python train.py --image_size=32 --conditioning="none" --mlp_ratio=4 --inner_norm=false --width=256 --optimizer="muon" --muon_scale="original"
Rows from block 4, named by matrix and row number. Rows with one number belong to one neuron. Each number is 500 + 25 x the weight over its row's rms, rounded and kept within 0 to 999. All counts start at 0. Numbers have three digits each. After the name is the row's rms in percent of the matrix's.
# fc1: MLP up (model.blocks.4.mlp.fc1.weight, 1024x256), inputs 0-255
# fc2: MLP down (model.blocks.4.mlp.fc2.weight, 256x1024, transposed), outputs 0-255
fc1.681 119:522495530476506468512508465504474507500525487518489497506514455495480489489495457515499531536495454537509526464461505492511503518509506530481488498541469469522501520518476454508528525498502518469517493490509541500579521475512479461526533473474505512489477473479454525507537527474507527543508514510516543509504453511516503510490447490544509446507532496514542510478468512523524495505532480495491480524503511468510468517518483499512490543512540499468515511491511499498514559463504493492475448472507494485509492538510467474494526458485473494487489459485516535488478516508543463516533520545486516488493469514489500448515489506484474480509494482459483500484520518509473482514477511499578479477531457512489487518546500476447536455504522488475455506519477559544516539504526486
fc1.682 117:544491518522523460456498522528490470537490520535488477500488483516520480503509474523490473499486542508514503492531474471472489463482457541501511459461511525481483493477516482495436552453483502506485453509483500483530472541449508506476510510547526511529488483514517474540463526473542530504476476506477489522468496482528509513492429495515519470496458524530504544502538498498544543506513519476517480509483530526482500492508509506519467473461508526505523525501553509496522493527469496521489476488491502551478459481521497515473491575467508502480527521526465492450475458490525496500539532493469517504443475468513508499495513454493479441496497504506495505501466484519501514493509513477538456513486475492476548479505502521497488448512454489480500479504501519509507527488499506
fc1.683 095:504500533473505478534475486515450533476524482500521475495506525512553508507520513523499535485505442505506524514508531511528499508533478499528482488492472517535486515501526500495527513495510457480504521481474531472481489506485476521520514465474475530512511505502503443502500514484483489498478494468570479488506502505512475502497520512530513532466494493461517499533536534507466489536498530542535474478492511493444495502487513495530520474535480499504493475519458481496487535523505532491493516420470499467503495483492533500499485474503528485487469467505524538425506491458514482483491483539458503574468530463504487501531461497527464522501491463525501489509555494500515517525456476506484442537496508533456515491526500453538489484543500478511510541491560495491498473526528469
fc1.685 087:502490513489498477489474404558466515516470496526468491456458478518517497512529466469516500498526445517520493517516490487510537487509528505513522532501494526452495529503491501546474491496486494496489524490465500500516515508529486509521477562486489529489507501541499506454476512504461527515472481529523504493526536493468481490454488510508515527484514475483499473472477501518484492521527540471491486509505474497481480498511494495521525464522518516480514503529521505523491470450515489488534502478513508487507484501528502496482511484486478491495515506502491543481461507537476441478490542539455480512480508485476488501543486489530465487494488438452546514542545498494486503537509486539503480528541557594497490469520481440484532532519531503511487469491538486507487469495516503
fc1.686 140:495522463531504508512445484483532520500495485548501457520509505502515463506521504505541498495461517473504475487502494484536505506475475510512520506542511482500470518495431503525505490521540535504482506474511502507486526502498523515541492511497502505548438530476504462508525431526557542515529522508494504513513525534472543527476537464486497508565475495486523505477512529492522530509514501501494509547490507499507496504471498516531500523471454515479500500519509487482478505523474479475509502489469543507476525470509498496473541523512489507484539531493488482555472480470496499517510489492516506547486499544508498492484455490499514512416523553442453474479460510487499499518491526518496448492464505462516510560489463498456509516495506538509460494479493519474445493483497518
fc1.687 007:538492466527515548507511489533541506521452460486488486496528466484431476533459508498462489478508538483529421523467508478475510478512524495470482477505509505456514470482572478493512507458503506527458471499458521506518491514513477490496494513539524470502446487501539479544507512522478524477459496495544536480460532494500492516492487502488489495530528508435525495519501489520522461496515507490484473495521497461467479467472468501474491515512505484509471496517472480513498552506504523513491455546494473494497489510510468503458506495555495506512483482502491568501484494507512519519516506501505490544489481486508468454547522490523553515491486497474530503519480515482536450465521495494499489523476538511517514488521549470492510491477473495492505535499515545521458487489494522
fc1.688 122:540471446494488504495495479538479509509529518556508503459518520510539557520525442494507492492502480495518519506521530543512541514526471494497483462517466486503503530565501479481508514550530515532519510501483487494514528528469473511480525486497506487495523521453502521463501516501514503525524498505494462491493496498484508523466468521482559481556448508506472503487471532492474503537478525467502488501496464477476488502506460478485527571519481489469513467514475511566512498540498492489474488446481514527522504475507453455513488493484533478514464513527509492473515477498560517500525495543489456499469528531522533498456488480494532533520509481505487500501463485469484522506507498482508536521510518522495481461472512480492481487475524544491488478464494518457484502487435489
fc1.690 149:481516533531535511499494526501542512492505501514499548494497487525471461465526486436474559519502506506476510459498502481544496545490498516471490504473542515498518513481462528522513554493469473490509498526514544512517486514524501482551492526466552492477467511485468476501509510469505486480534468477532537518490532545484528507497469504540510519516487558486492503494502446472505502477520512503481445526490475538504457565504505521484462520499486479524517557481501497483540521521499481541475503495461495543485512481523519521465509478499476543494493534475478526445520516476516486513538517540483489473507492502469501465482462500515501484478513484450488478497490522517462503503538467487509501514471524473493472494464504492512517536497454502499511505493532508542473532555477526
fc1.691 131:498496496524488509533467500463480485488512494470477468460530449486494497530518508451528536473475480515557516505508526502465527479490515533462501470500509530543477467486501501483525490506551562535512503524481477502497487559554493464536501512524491525491506465496522507533482484471494524490549518504504504474482475520470493518465496478520476447488481524508498510509521509513528520538458445485540514474469484534464448561498484492473540502471547499498468489495444502467481472480510475493522497498506530525449455501471529478492563524513495481524478486489483493498483505501507509491478473511475490538522479511489507523514478499497532488507500490535537531502536541525492538476549484519503509515508519496488466524510487513496483484516502472461462559478501485498528499528466505
fc1.693 112:499529501524492491481508489494523479481534515489527434533489514546511543480488475494512468491467505472520497531479512510473460503492513523521450502526509491534477468500461488476504515501512532471462524510480561514446509474500499516515480478497514527517485537500508519512523490492476515487499458485461455572478543518489463545542498484526499519485554496467530515505541487511470497510497496501507534544500482489476515482534432487518488478523507480476557498494488497500521496513500548525497468475490474517525526534503483479521516441531505530493481479507543496493477503493511490509532560471531510489525474495491464558501473491490446509511461497519520537472494460523539517545522513497540524518499482490477514455494532465465491504506485525501453500490508476482502477513509466
fc1.694 132:439498502516464474479534509521467495510452493517524508460485497494488490474477520463490466512536505490533504512454523520506465522497493505532492503504533482542454517513461495482526486504489534515473489491492519483475512510489505481524512542508471508562525520511492490484503472495499478499465553491512487550516463504500451487499511481499469491507511492497493527474528508512535477534479537484539495512470525456492540526499500445475507511463508513506506528526457531518478488516509468486518481509478486519535480473492496480488519470452497484495458473526545523528469491537509455520472527465485532526540471515507526547497506546519455511490498511494515514505483466500504494543512510534477518525458475481483534541508511477486466496468512484487494494562492465451550523535525569
fc1.695 121:531539514488469503519462486544553474447477543489497470507485500518501538511469507520464526464514524495547500529484534541561528489534489465519502524511554536467522467469518507497502472533479546491478474510544472472495534523541481496476482514491473462510455511449489486494454522519517516543539481513492479470523456494532532497504522536504518495516520521514484508555552474518496556506513458474504487472505515489479510461500494516459487490487469492501506540489503515499511517463511489508493499494499481484483496484467486479492471499480509519522495503532476487488457508521497546457498517517518522494498504478477491504475494496513484538528514538498492510516462525452468521482509466554446534530495468533483506510490470448514475521500444487504474484493512482513486482482497512
fc1.697 096:481541533531516482519484497538483498466475539489471524495493530481503500525503501517523535517550507470549477465511509536502479517470541545522510445513530508494519465519476462489506508494520514476473502461498480512488518530487535537461529497488522527479472485506552498485489486519549503503483498464492521520451546528475521528497485537524480536491487478510551472499503486503482490499509513490476507524466494546491533504465530518491497501484475489463482512511520496511493488496481519481499522499502534502470506460532557482476480497518505479516458490511528517537465552532509494505537483524489531505500450448523505519494549476534481472550516502489498531535481443529491485489499505530511506476463434507450516532532532513539476535506510521509548475485492534523507500481532512
fc1.698 135:486521488513477538469515575461491535524494456470520498501535516535477521523507510495479491473453501518462461515476512509482489492502489505503492499464499502534520437477517501467553531515496521471475483537516538483495496523483499489502519451515515556486461501504513513518500449531491503494526527473490504529510486541475507531552535529517532468503503495516498507528480485467495516488520480525469514506470520481494527494462512477463513498503537488462476502451532540482471504540453510506475516504452465493499502512475543497538473545509518532478548502479537475558499505469513547516481526480491511496485516468489462486526513506484464465485459483510487519446496490518529541532470481471504538490504458471484495509519490527472477482511494482512507500526518543522517524481465480
fc1.701 133:522502505509510467494534549516503501494501500541485524505461471492474535526494504519479509533526490511504522501466509459500458556544520508437490466550522528534508523549456495452521499488487476492496507519491538526493482470509504475508438472439511486465470502520490504534536529481488470480511493526498477551488511540519524533495493482521458473523512493497503473481503457493510514509521546490464469471456531471494524466487488562513490455496517525500534525531499497490507491506530533516484506507515502508509485518508484456476523467489490523495545520512509492515503511566562457472492507519460518498468511536454483477471461509466483499504499514489463543516493523528476528518484488519519481493484513489483527517511486493447485503487479503501459498458468532517493526529483509
fc1.702 100:485470539522471522529507529515494512500497475470507514525495494479476507481531458522514474490451517520553471493514477504494510502492500517512480465527487459497502512487510542508506520498499523491464494435487524477525457509468476462452486530531502510507541466534493539486526535498448553502503497536505488464500494486492502497493506545522490570481533491507490499467441525486503508495513494477525504489480485451473496533525510493491516462529491476449500502495500476498511517502503486490498541514519503506507490469468504492490538491454523528464501472544546516523523447504534449444561513522498463475524498526491490474535489524488539466508542522523487491444490444498464509488515510508520478489564486512502463513466535492468497487489547496515486473493513528485515519514508502
fc1.703 103:519464506537502482483503489511479484503517477525512492424495511519530474508501532483499499482461486489500502524566494484481466502516507480514513508488542527505471512503515511512503486542484543469509541503474512482525513495495483508512481501487481510479491478497494486510502514500494505473545476498497510518507509477515500485480522500497480519485499505447508476471549523497467504484532476471498450496525480476504487516508534487496478522485510484447497512496552505471430534507502513494529481491451474481466497513524452489463533454469513510536490509535424479484531463536434459547523506525461531498490488500508516513535535519465505466438515510545505434466448511511494553493511539510474480544490542485463516486500515474532496513470534506467473488495514473513510469490483512
fc1.704 086:556484502480508488496540482514475483414466518473511508475550468505522498512542509468508517493517465513475534499495451515562528496456552464515502494480486507490545492483514545470539509484521504468509495517517506522492478567502516458501477516492513509458505490558473494512525533519500532509467506486503584475513529522483457495492470531529502526494533507528515476489484506496485496514474472500553481487476524507502523512480508497503490465550488500481456513537507496504482492483528531486506472513519526482518476481475516473501504479488518481476520470490526465521501466472514461523470518483498506494490513513476474505509532511500470496516487472504483485514505517518535474531461466485519482452521509489453523478546487487544523535467476479498501540520547554497487519526481496
fc1.706 104:526461536528510509516447494549531509514440483482495470528507467497484537499505530507491498433499503523501496506463534503494495508523505497479523462467508586493500450498545500469491456511531492504461481498540479481494529497544483477492503531495491461530496500468547479493511545507482535508545543467515541508504474504503501505512511534512495496517500523491504512476492497493492545449471503498532531464513518515494508514500547536478496485468503491459491519495503495540527516514523492519531506494494507512485472475485463488509503499472521458510537535465484444517515523496479505473536544523530478477490519496533511481508500483520537523507547507474496516537454497485495548490513493483510497483535536476459513526502454487475503529496543459467504458513512526494457488521467542
fc1.707 107:537518522474510469466484449491517485464509530495497451472486456470514486500487501516486520506536521459497489497453499467497475514499510522498509501488507505533517495493531466469509458482484495548476525475494555537518480412444501487516452457487532497443517512508478541507486528463468508475503565480459499500521518519506480518571508485494474506522487473483511473486485472533532547539485450530484506466481496500513510472506462495528490484459509495475472482507534511467480493483538486480526521500508507490472490531483501516500517497533466506517513508531554484488498458470489524471496482541526486485504509511465498492486496513526525530513474489493488514515472535493496516526451496531501529487526500482545524494515536494525477472520505459504513505474448532505488506488470535
fc1.708 167:505493515477493434495492512508525511485518485506519459511540512483484483481430489533503502539502502455520490541476464497482509458499509520518492492514517478529508505525500469502476525482472507489467484485476443454454524496487524490463515480500498547479503521495521508547502488447508479495546527525488474511506518484498518463477531511472538510478480499515506472488527504472504498477489531496459497542508506486494540473559502500457506509508535508509527486509485536511473510474521498521503477474466502466480491469537468509492501522519514494518540508476489458473479501508496509512547515515496535515489484454522476491480500508513498484514514505527501552463493490511461488515467538478474489572541495474498482507518503550511475444515542544571479501527525512544479501499576524
fc1.710 098:493484492500463533500473431521559534552516520489545469504478473467462507480472481545472492518509474518490484471485488489459535510475504508491476485476460526483454537476494489461458459496510497519491500492494466468462495498459471499542487469537502534499523471519558501517495478486463513534502532511542502540530484508467516486499453488515495503502502483500517520467551497504474501517477511496479487486497522476526474486509558514474500555521524519486490479485492531474534532484525519531512527479459479510497480498502481518486494473486495448469498473459477445511500503493518494464473554499524499550524500491515512527476467471472500521518475524519491513432510524506479511535509518485508518521500484468507524499494503517465524530542483521506496484546517464506468463499522470
fc1.711 106:503490510520504507527492488486505506480517454459497544500508503487497469487522525491507510516515494474477466476539521503524486515484521551490492523479472522476465502512499496525494485523559503501508472525441496476500511444523496460524477522498517513511462510482460548476425541491476543442524492442482507493519479480478497497506493533505444465504512524473536567465494524470553516479481479495521491494505526521545553523499509499473554470489452476505475510488485498483497486473550544500532503460538492560478488530482472548472514494496495494453498461534509524515504491456481481461475502478494500494483482516532506514504512516497469501503494524514508520498466513538481533485490535451486494532539496508512478478537498522507517476515500479477488474524492512497482476458496491
fc1.712 090:524477520504457476469511518504494459466512477500481514509500465517522504432469505500504468462482507471474503494537525511525499473524455504484505490482529499444510518487537478528520490484513558447510498501469543511509495538528489543529497424492505484530530423490538523483477505500533512513502562481494485534492498506487504519471462496513531484482507464506502524499493469519502459525509531451469500478529486504513523480472497499532463497506509553483542472486544488540492455524467511496511467534501466498468520517471545492484463536483507533511523491493496523497480494465529500523520474517461560484510496478524518476520484523540517475506467480466507476475531515488502477497476443534508517491482498528489478522486503490490475533516482481506503505455499470493522468528513498
fc1.714 099:516522519509488526523472493516558518500503515506504426506470504474480504458512502468479486491532472511437458532497485511470450500505473529509473507439494457490518476494521508490487505524478485471472507461519475456478499535479514473513500479496481531496487457516503476511485507536437528528505474458521481514501489505535533517505515529554532503516539549546540461530518487491527527531559502484494479500525510490504515516513496529531460504481498514490506491522494478494473485498483509530479512512473490466496546463514502495492477511511485483521528530526484500508463511528484496519525488498523540493508525482456513543511522436512518496511514522529492457483471493479442490483543513519476434501549471546496481471522526482479453518505482497491479507528478502504528481534486487
fc1.715 094:480459540515504508482505508534467530464486494473489517517441492501499482513468510478448483468495537517493511516503462544504490490511505486497440502494517504487527470513514506489480442520484513520503524497478472487542480530488490486493518467487481537525477477528521541540515470532497490478513513481523481509485542508510489544466514494460479503494450496574550507515493466528521516496494503465529499524513468483469531509472535512514502539508518552457521521501533523533524526504506569474501516472509493494478565490473539503541480500485508525465477518486455511457480519495478468499490490512524501517521478504482500469547473480525453502448497488496529531548515525529536512534497514519481516478485498493478486515511523486453473453501502489469481482487502536519520452527487498
fc1.717 086:484503494486462489507490487468525498539500514448482537552520497529499495478485507499522487542482495513475538500497508512516462509504499481485517521518488491490501538470509448480463503497473497456510487516500525536522480447515451527449505498502547520517453492529512470485512509516474492539462489523479465522526483463500500534506459527486578472509489482514494525463482496508457457502486466496504535533490508462528566467504495501530499483506511516500509468499523478522518519509471534512493473464501503525532515466522472486488510512501471479511501502507428529520445519487476480534510512493531476507502538474507496501509491473515517563531542489478474517489491479474489477545522503517479484483513503478447512516520557514514520480491485509499520452557472505507519475433503503
fc2.681 112:444536493513478553448498530462501526514487505464500470508464525490525539469501521488501499456534528502505477540511512503486448480517486476441468518452503539517447488466496530499484486489467501511506552521490471492491476535491519508512532542515498502505508512524528480492489490491511468469513481502478530486550518520491512506519529510485514529475499560486474489511538535490550509454497538536502496454498472518484556495491502484505503461491500476535497472479484470530476480521498505511462505498500514546505561480487504502525487529508520523488513500498466486472507497512432540466469472493542501546516520503551477532445547469518487517496499478498473487488494442498506506526485487489453514515482522502515517493473484524502479528510467500486533515514521507463471479528486506
fc2.682 107:495525506522458505502463486489531496470484462451481486478548488527494521537510521488443481509505468488473483493499519538498504513517441505484466508521478539532535431509501515500531468495514528500487517503516515503491493501491540505484516460437468507518500510541472517515510481519518496496534483526547474505525463559474534487501497488460467465459504521461475475494521467475471544456533526492455487478492507495510478520471500523518471541474467507509506445498484508461468476500529507535484519482545528519508521501481513486504500491490519515518522496546483505488526481533526514521536455523551488514479534518499485495473491509529528536517486536508514497533524503516476484516505490479481512446507476503497527540467523473509548475447493519517508504532548527475508486494488461
fc2.683 112:502484480513509526484497515497520445521460497486468511498516485483492498524448511483501517497461536505472492532480482493488503501471528495492532493516511501506520454486477555507518493485496530531479489533526510533522535527540543469482464514502542485498497503483525556445486499523470503512508506535480503523487497508490509488521462520466550474492557490531495513474465473489506521487524463471492507504504506525526498468504507516453471562474514529495476515463492496520505484472467496471499479578534476492504480543497506517498502490476467521504502517510474461562519522539476506508512498483539515454490476555486530493451534494446515474505504507463496525482459511491527454485518495459506553513517515492525471533454494528508529496465504509479480465514464530507511491464489544
fc2.685 110:518497490500525508487506585495525482504504508451528515523492479484482527504495560503485510487443538489497533503463512501511456506498495469483482446501508478550537485498502509505539511508524457444502468522520509500528498482510535490478519466492522489497511489493488531571509477505528498484505563475505485513499475511568474485539459511492507495533489546533506529469501509491463523507486484489533489467490536511532527496467498498502491524522471463526463494471449484488523518553486490487480512505471487485487500488511500490523478502507503514480515470463474465521532521506508517503529479482493512487503510492530506450444507511465506523536473514546493505449506495504536512493483460489499504486463466438476499505498551525513466499481471491479507545491448547528528530495503498
fc2.686 130:517447501479512464502541494537489500518514541488479519449515506468484526477477501519464484500507497531534524532493512515486465504502540495498461491496485504494503476525523483517540486447463481511502475503506530508460488509522492518479543463530494495494515507495520491474511536471489470513486486490491507499501468493522515481502523543552516519473520485452492520522508510515474517439518506452530486484534491496512540529488494515480515488510539478494478500471528516493506481482480524521509519504516484534534494519513488501514464489500526507481463436531506495473504558516483542481436487514451519456538508472494499531509496499466500535516534497564572513528486470520483486459508498441489540480533494509478494472461504532556474456477486496524533466531511478453524500503502485
fc2.687 007:485515471474460487471483483470458470512533522478503514523458478538510501530558520511531512480469487509491575523534513499491473473451481508502523535499510497552510530503466544495506500530477491458530514514485501500480535482490511494528528483463480492481513494548472547504529475499505451536502518512511465510500502496491487465485484465505540501472477504516482561478477493491487524505503470478498538486464497539517481531502529487518510488466529525503527516494544457491537473538486489476507502476461507480543509479504490508538510481471517515511479554517494469482520521473461497485528504504522526484502517484449527518455494486469445478494486546525506500474558491515485511490501453486543488498528487484486460517448465514478453530502546529516518504519510461495491483494507493
fc2.688 115:479504489517508527521506473485538494497487496458509486487509530510496450491491520505536469448532503520527456496507475458502519447456554510502527517472512495505547516495488499524505487452480537513516448458495492557481502490515527504529490550535542471509487469492503505460496485521478512516508501505469503502505536478551482498440532473542509486454548505518506552491516490513499496443486510522482507518472481506515501506507471466526480460483495494543481506502480519479543491507489491515489508527524472525509513504468509511502493498472513538545506453503501468491484512539469495517471519490506509549514481514514507512456561489511492528462509524477498492544498496498527490512484491515504424444483475471476504515540460517473519543525455520492521515513491505534487500477506450
fc2.690 131:523484495506505513493490515510516503525481473502538508484521468504530561497483490519543453472520393480485495553483505536506513473494525534510509479528486497502488504501538525509474527480542478527505472502479465459527543472448487520525549543514483513488519488500481502482492536473494551505524521484466489494535462473528486463495490514487494482514463478468534474462514544551528492508484482467489501466536501488488527492481533513524512477481519510499502537522518512498494556477522520457521487532481500444490467493488487522496514528488494464507508498510564476508471503521532455519515477526447506488467495513509505498551508537499522496529486512482480466497471464508447508496515545514478482501504487479539490476508487496502466505499493544518511493486487497439497474517516493
fc2.691 117:493524508477488487503520503535503506488463528513534469522484534505466489503468518540497483480474508518454479475515486507523477544558453463545475506511465485475511507524506461532501510497474496498487452519493481461569521495494523502470494471517537476517493518525491499492493523551491535497505480465475516521497483424516482488501505519506488541505492448549540504487521493512469477487517530508498485520513564479561499471481480531518452517533513495448528508476535506536491505497504531491513529481520460504506497491538492481522475471506474501512504484472519481481506509455512486460538535485511483460486533488543524501477534511530506520480550481454481498513516459499518488520450494539481539486480465483500527495460500474490524520494467474472518465514505498537487493500476541
fc2.693 112:544494526489505550507523517479524505505510485500492541456536492500465511460488555498476558509545491523462524459515479482513520518528499474498549474501496484461553495511529485486488494499510491492520513516481478512475497467469485512458517516529491454535493423481466468509522536476481486485459509477525536507495466502493488504491497532540492479487466508501488488518444499479565483484501471508489486447474500494529500530493559475471527512486492548513479482493515517521521514505478484533511524503503529539480469505506478476476485522513527467542498477525476500506518467541503502490493493501473489522478524529527503496454530493535547514487525506454462467511506511480491545473480509511449477492469512479524513526508465496563489490472529435511489506506491518533482514501524511
fc2.694 124:537469522487489484494528525475545507490558525498498468574488490493536480495513442504539512504469505497491447508514479493498506448463486482493461532493504538513495441507501518493501471465485485464537527480478483496507518518514528486488473467489498503455501479479518462481496508531505533501543474511447511466488506479514551526489475517519539497479503494536476502526492473511453505481501473479493521490546471524494445538489493549534500485511464527498518489467562459498491514500482518516487508500553473512453508520494493513535508496495468510518513532459496514489504513495511548535504495554517475519467550500491491513503506524506510536551503514494510468475526488505499522475526469469525501488524485514491485488510479514489529508504490531500491468455544532507478519500446440
fc2.695 115:459511491477531522488569496489491536584493476506466496498503500548485501448538502493537452508519511521511526502525493484491461490498514548491496527530466497507451501506462478498482508456535488501541504442468521526496514526472519506503514491518518494526579495499492465513488500516520513509471503457503477536458520511516454502485523489491504526477546460519523459475455492509500493511488520492454480487536490518499511503474479473547485506475542476523524477488472466507491449493514519475464536464525542485557551504536504477533511512526471492515474529464512508518524497529502501498522458477505489478515518451504503532511497503495459482475485507445505498501516475505521515464476487482524477502486518484511492497485457512490483482543523514478506541508485541524499492494503507
fc2.697 105:525484506495466461482453532493553532527459493522476495513502500496478486482476467518444505474484462513496486481476500513539502493473530523521504509564483522515484517525515537504507456533501525514519522503457494524535505510497436517467564509486480498414550519505490501492508488511458533507496498558542480479542484498503524477544507463514490475511489472539507521499482513468526511495537483544517490462540495468510539495484536473511498475488518513485525462488494493443544475452506484476520489496528525477490515522481454505512495520508471526461508513495511473474497451509493495472538541485518517470499517536491527447461506492463508480494530484506506510504529531489471543529511500510499491474499535480508507488494481553496490494470493519497497484485498475504525476541479514
fc2.698 121:534512517458525500473492455470508485482516547489508451478484490478532495521493495516538507497542464516522530496512491550494515515489475514545499533507496471490482528503523497473519494451485521513501516485515510497444480490502514505457516469442504511517478507509487470501496530506529468487486454546520499465507456507524519493492530522515504537460520504464507508513505481513503466497456508481533516454529446505472515523527511527483492525484496498496489499535442528454467502479488511503526539477539488492499471547475483496560508530521483501498465469520471507467471482518498504498515492530503495523483525460493521530480518499479477574479528485502522503540480511516478498466508512564475511522489441533499488489506520438516473505480543486497570492512499459536484512488491517
fc2.701 132:498496508521501449528511457486530525513497534478494521521532477536477480484487472506476508482511474484544481554498513539564533536477501525511514477501481451451506469513528478499499466447507480472513473485496478440504535485499526486488524483460521503560505508486524455491504517507507495532508487505521474521487494489498501473494468525526535503509483475492537506496541487506520493487480446479496478508537465502508511498515482485482525531527516503558525498514480453497522527500498491455521487487460526470493499510507502599493503496498465473526468451524526476493469473486463487548506506515521504498480488519468468486559500520539483524502511522521504483504464514507509540474468546508492489435517487534467483477472490480506476483525483524533500515510503547488519521503470504
fc2.702 096:527506472452512526467477515509494499470518505540553511510467529514521478536504508503509537516509505533486492494496504481487444515431512448509512485495504492515512501510536471515439491515490466532547503537491475521491474480511534530533524477482514445501463487512479506483495536471509463514489512532500457514535490498533493511507502453511516453487481476509522481513505484489529521496475530525495511444538509527536536529496514496502515525482491470512482519526490528527485481565504501526490486489479542488524487546511522528514523531536502449452548497474462511483526520501478498517446513488527550501515511499499466532488497480512496516483476499484513463490489534467540514471458507494472455509444495501487474490497481513529464466483491491465485517486551455533495480506507464
fc2.703 089:507503544550516509482491518479514483490491456453534543530510495447470489538496476513533509548523518486505497523505485495478522478486484507474479496516501464487507495490493489471533516480486505526450521498512471539522516490484507488511493490539512480532493532544518500540453508532506491518481491487524447461477462486532509564507498512517491483485481501503485486527473469472511493487516522478503517523483501539569507454528519479470549514516511470535517512472478435507568493473505498464486504472539508515519493507505536493525477519514496481503498473497546514527448519483527527441463495502498509491521483529498481520481527467497476479502489524495471518522542468476492499482459436514478493478488489516461465505506448512485460486534477494506511494512554547531488491530516523
fc2.704 102:475483503538482479532509494525518519561530521548514499518466530518506527476464516521470490485517520496505417490472540490469472510504462522481480506504514459538472498499489500501482502524484488538477494497507537477495465469479476541497520506489473479528472479473518480507474510482506474517540468488506464529479468499489529522503540506489504513531484510442500533499533497484504476451535495503440496495503443500503463499515499480499504535480524464505527503480506574511504518485457514507461478526490463507524544512551485553501501530491516500523481518511518545508518540528460515494493507526463504509510468466529528501507481473473495548482525521518553468497480502494466496479535531524488493521473489503543436515478479476457520509538508502496475493483475485491520538483499494
fc2.706 107:457512459494489480514519545511517503506483456520519515537494521526514546521482469502496525503473484475533491540521512477472490523489513491525500565495496515482556479486463511525522505501490506478545502472421562542531530470475492506487496522496496476500507503545503514498526484522513474507478523531475467435495461469473497471500472451449535493469484471504510519524505508498539458491519494500490492514508489476481479481502499487465532518506461517482483493460493545489492475505483486469495504534513489453513515480527523499493483511504521539490473521556513523516506496466499478507497495483461481503486496511505459502467500522441521472525524501494503482501529542556504452523503445499464553509466527497503460505496535496531570515514467515495505519492519510529494525500518495
fc2.707 115:490447483511502515535524551487482448510478490472497486452493515534463519541495447444514507485481468517491521473513523518496509510481497468524453460510518509515450474481527521525519484480490530488518503534516486463520504542494497566496490544484491532501506478497544442500516477545534541493502505497488517466491533510509539498457523449534549518507518469493457507523535548460525474499506479479507476516478515504462486546497497490477515498538495471506549547519485490523510485463456494528490483490502497503558526520528494482488506468484501500487470514495474514490479546498482515515474491447477506459492546527500522531529501499517491487495489511513497498486475529467491500454532498505512498466530498512456504489512482498498516503474468550543479472504505474490532491514536484
fc2.708 137:491471464475527457494493505479509500492453549521471489471495539504497473471473490563491532533513476523504517490538516474489504490484488532498553511506498512512479543507491556484512520491504516512491514498490481520514458442507488492498515575534512458530500532501505568521476484534480489499488492498513473510477474521500463497552522498486491455498492512464523492492530461523490527520478501553487498459523566475465509515523515537503510519499504502517504536450508505493498512509493461472476525470515454519524479500518440509486521522474455475478468546456481491481464511498534495523482491468515497530497538482507491521479495519453501487509482491497532499516538469498524476545556493538503538511513521495466485487500501536465519476509497467507477492493484456494510469500520459
fc2.710 102:537542490560501479545491547496470509471487466526497519502460512473513499529542499456530479478498499533505532495539529535507465512504479497489528488531531484489541483510517454527486480515507484484457492534466531510526512491529482479486521483513476479489484482508484535504473498538474461502486487460490499494478450521518504518524509518465523494499527519481512495497535475505542508498482534512472491497477474545498506537461486502532506442473464495505476512468475441532471495493504494464466464538492532477488529515496503472501510524495512515518467531570516499525497530519471511514528467506504524443525477521467442459552554499499501484474508479489532456525477487492492473480516494502516488499488487545499504457514518466488478529502522467504506479489514521524534525444510526
fc2.711 106:455462501492497511502502499536496498514494540504472497481483543481517486472484492470477544515491482511520508491488532468466505512544467517533537494507485451522512485491468532491497490508485519457479525513506552561505464523476485481502518525510461502510531467539506472477532536482506470545503531518514501473479516485515497507479464484514530507486508511517478491509524503490469488534511493529470537480432498461459490476498498544486536508508506532456517509506485535513477543468483497509489547511526547484501507464504529489495478575535497508480488504464524463517474524532473525491489480495517476460512466449470526511452557507484489529509510536489463488492466484478495510477484494524513517490502510472454488506518500423457506542522505550524514528521534505504494519486492508
fc2.712 099:480505457526491509488508470497484540521517555493501478510518511494496480526527498477501472512500468538503526507484476488514462532468537498474506486540500504505468498485456516515482521513508498533529490499518485482500524456509553490526494527468508482439528502503491477518535482505451481487513454528477486483483494522494462468503526512498504480531480484503505488505528554502516514414503552522562518539476484470497509521521501471521496491488482487488465535500461505513516509491534463558473535510516524564495470522532491507461506486489496466500490510512507462500507449495460508542467472468531488486503502487470514512506516482465502516514534501463451535491454538478499491519501524521502473501549452522513534458504474526494494494498467522471514525494522552457501520469469522
fc2.714 088:496485577513469493513483527483470447483465449503482574494545492496488475519515485484471532467458513477517538525489472524501516534492518462457558457516532523521481464531482492516511486477504520505480480507505510505488465505566488483529518510515521480511533521480499500513488493480506490449507514524480511497501525488505467512523515500487481538486459491439442550465497472476445491523482473502491524484522489522490512537499515520467490504542535426516522507479500497526491478498533520475476534493499517520540491514478512487488487488509543489500496474489486499517490471538490480482476492474537470476497517509499495472473490506527519500506479506494470502499506493548515495524506551457520499482473504466529555548514510528503549481488511512551519509501512488474520457475488503
fc2.715 123:496522470500505489509487480499524459546491515520508478492562512471491489479522492517543498518500493497536480477510548465477503480504498499464558467504486525535474499463469514497531555480508507484500509479517511513476511511543521518486517536495554454446521530484487474457484534473492498535501487503494508518535453479500519472516474520517517499497557482422470485476504488489494498523516499552476496488491544500554472480498444484487487476497483449510494467489512484488467452503465446525510492515489508509534459536550497497480505499497476514496509479540527500531491500497523522519500484467466549488473529510530516517468538533465537495537514513503478503452469473464481459456521482493504494507522502500538491479480502494541538550493505496528532518495502483483510505490515515
fc2.717 107:530533492503506514450485523552502515478522481522494475463457508471509480516523483502458485478510558475515488492500475480487503496485476525530473529518495516493497500518494522498522541487495490522491492486475478474498525532487540483531516498510510489483513524474496545529478490497499497494520513511552523503485528529503479450512528497478449509539499543507494505532544488497532550545512450493521468495480466480489423535514494533475508494469532519489498526520489476466527460489506468499461513520496538492463480519479496502478487483508536511530496519470542467498542515499534516487487476488478507494518448509484522524473465510492440445485448476532545517494513497483500499467499447517518543501525471513532501470507458495505510532527528498495470545469525474495502498529504429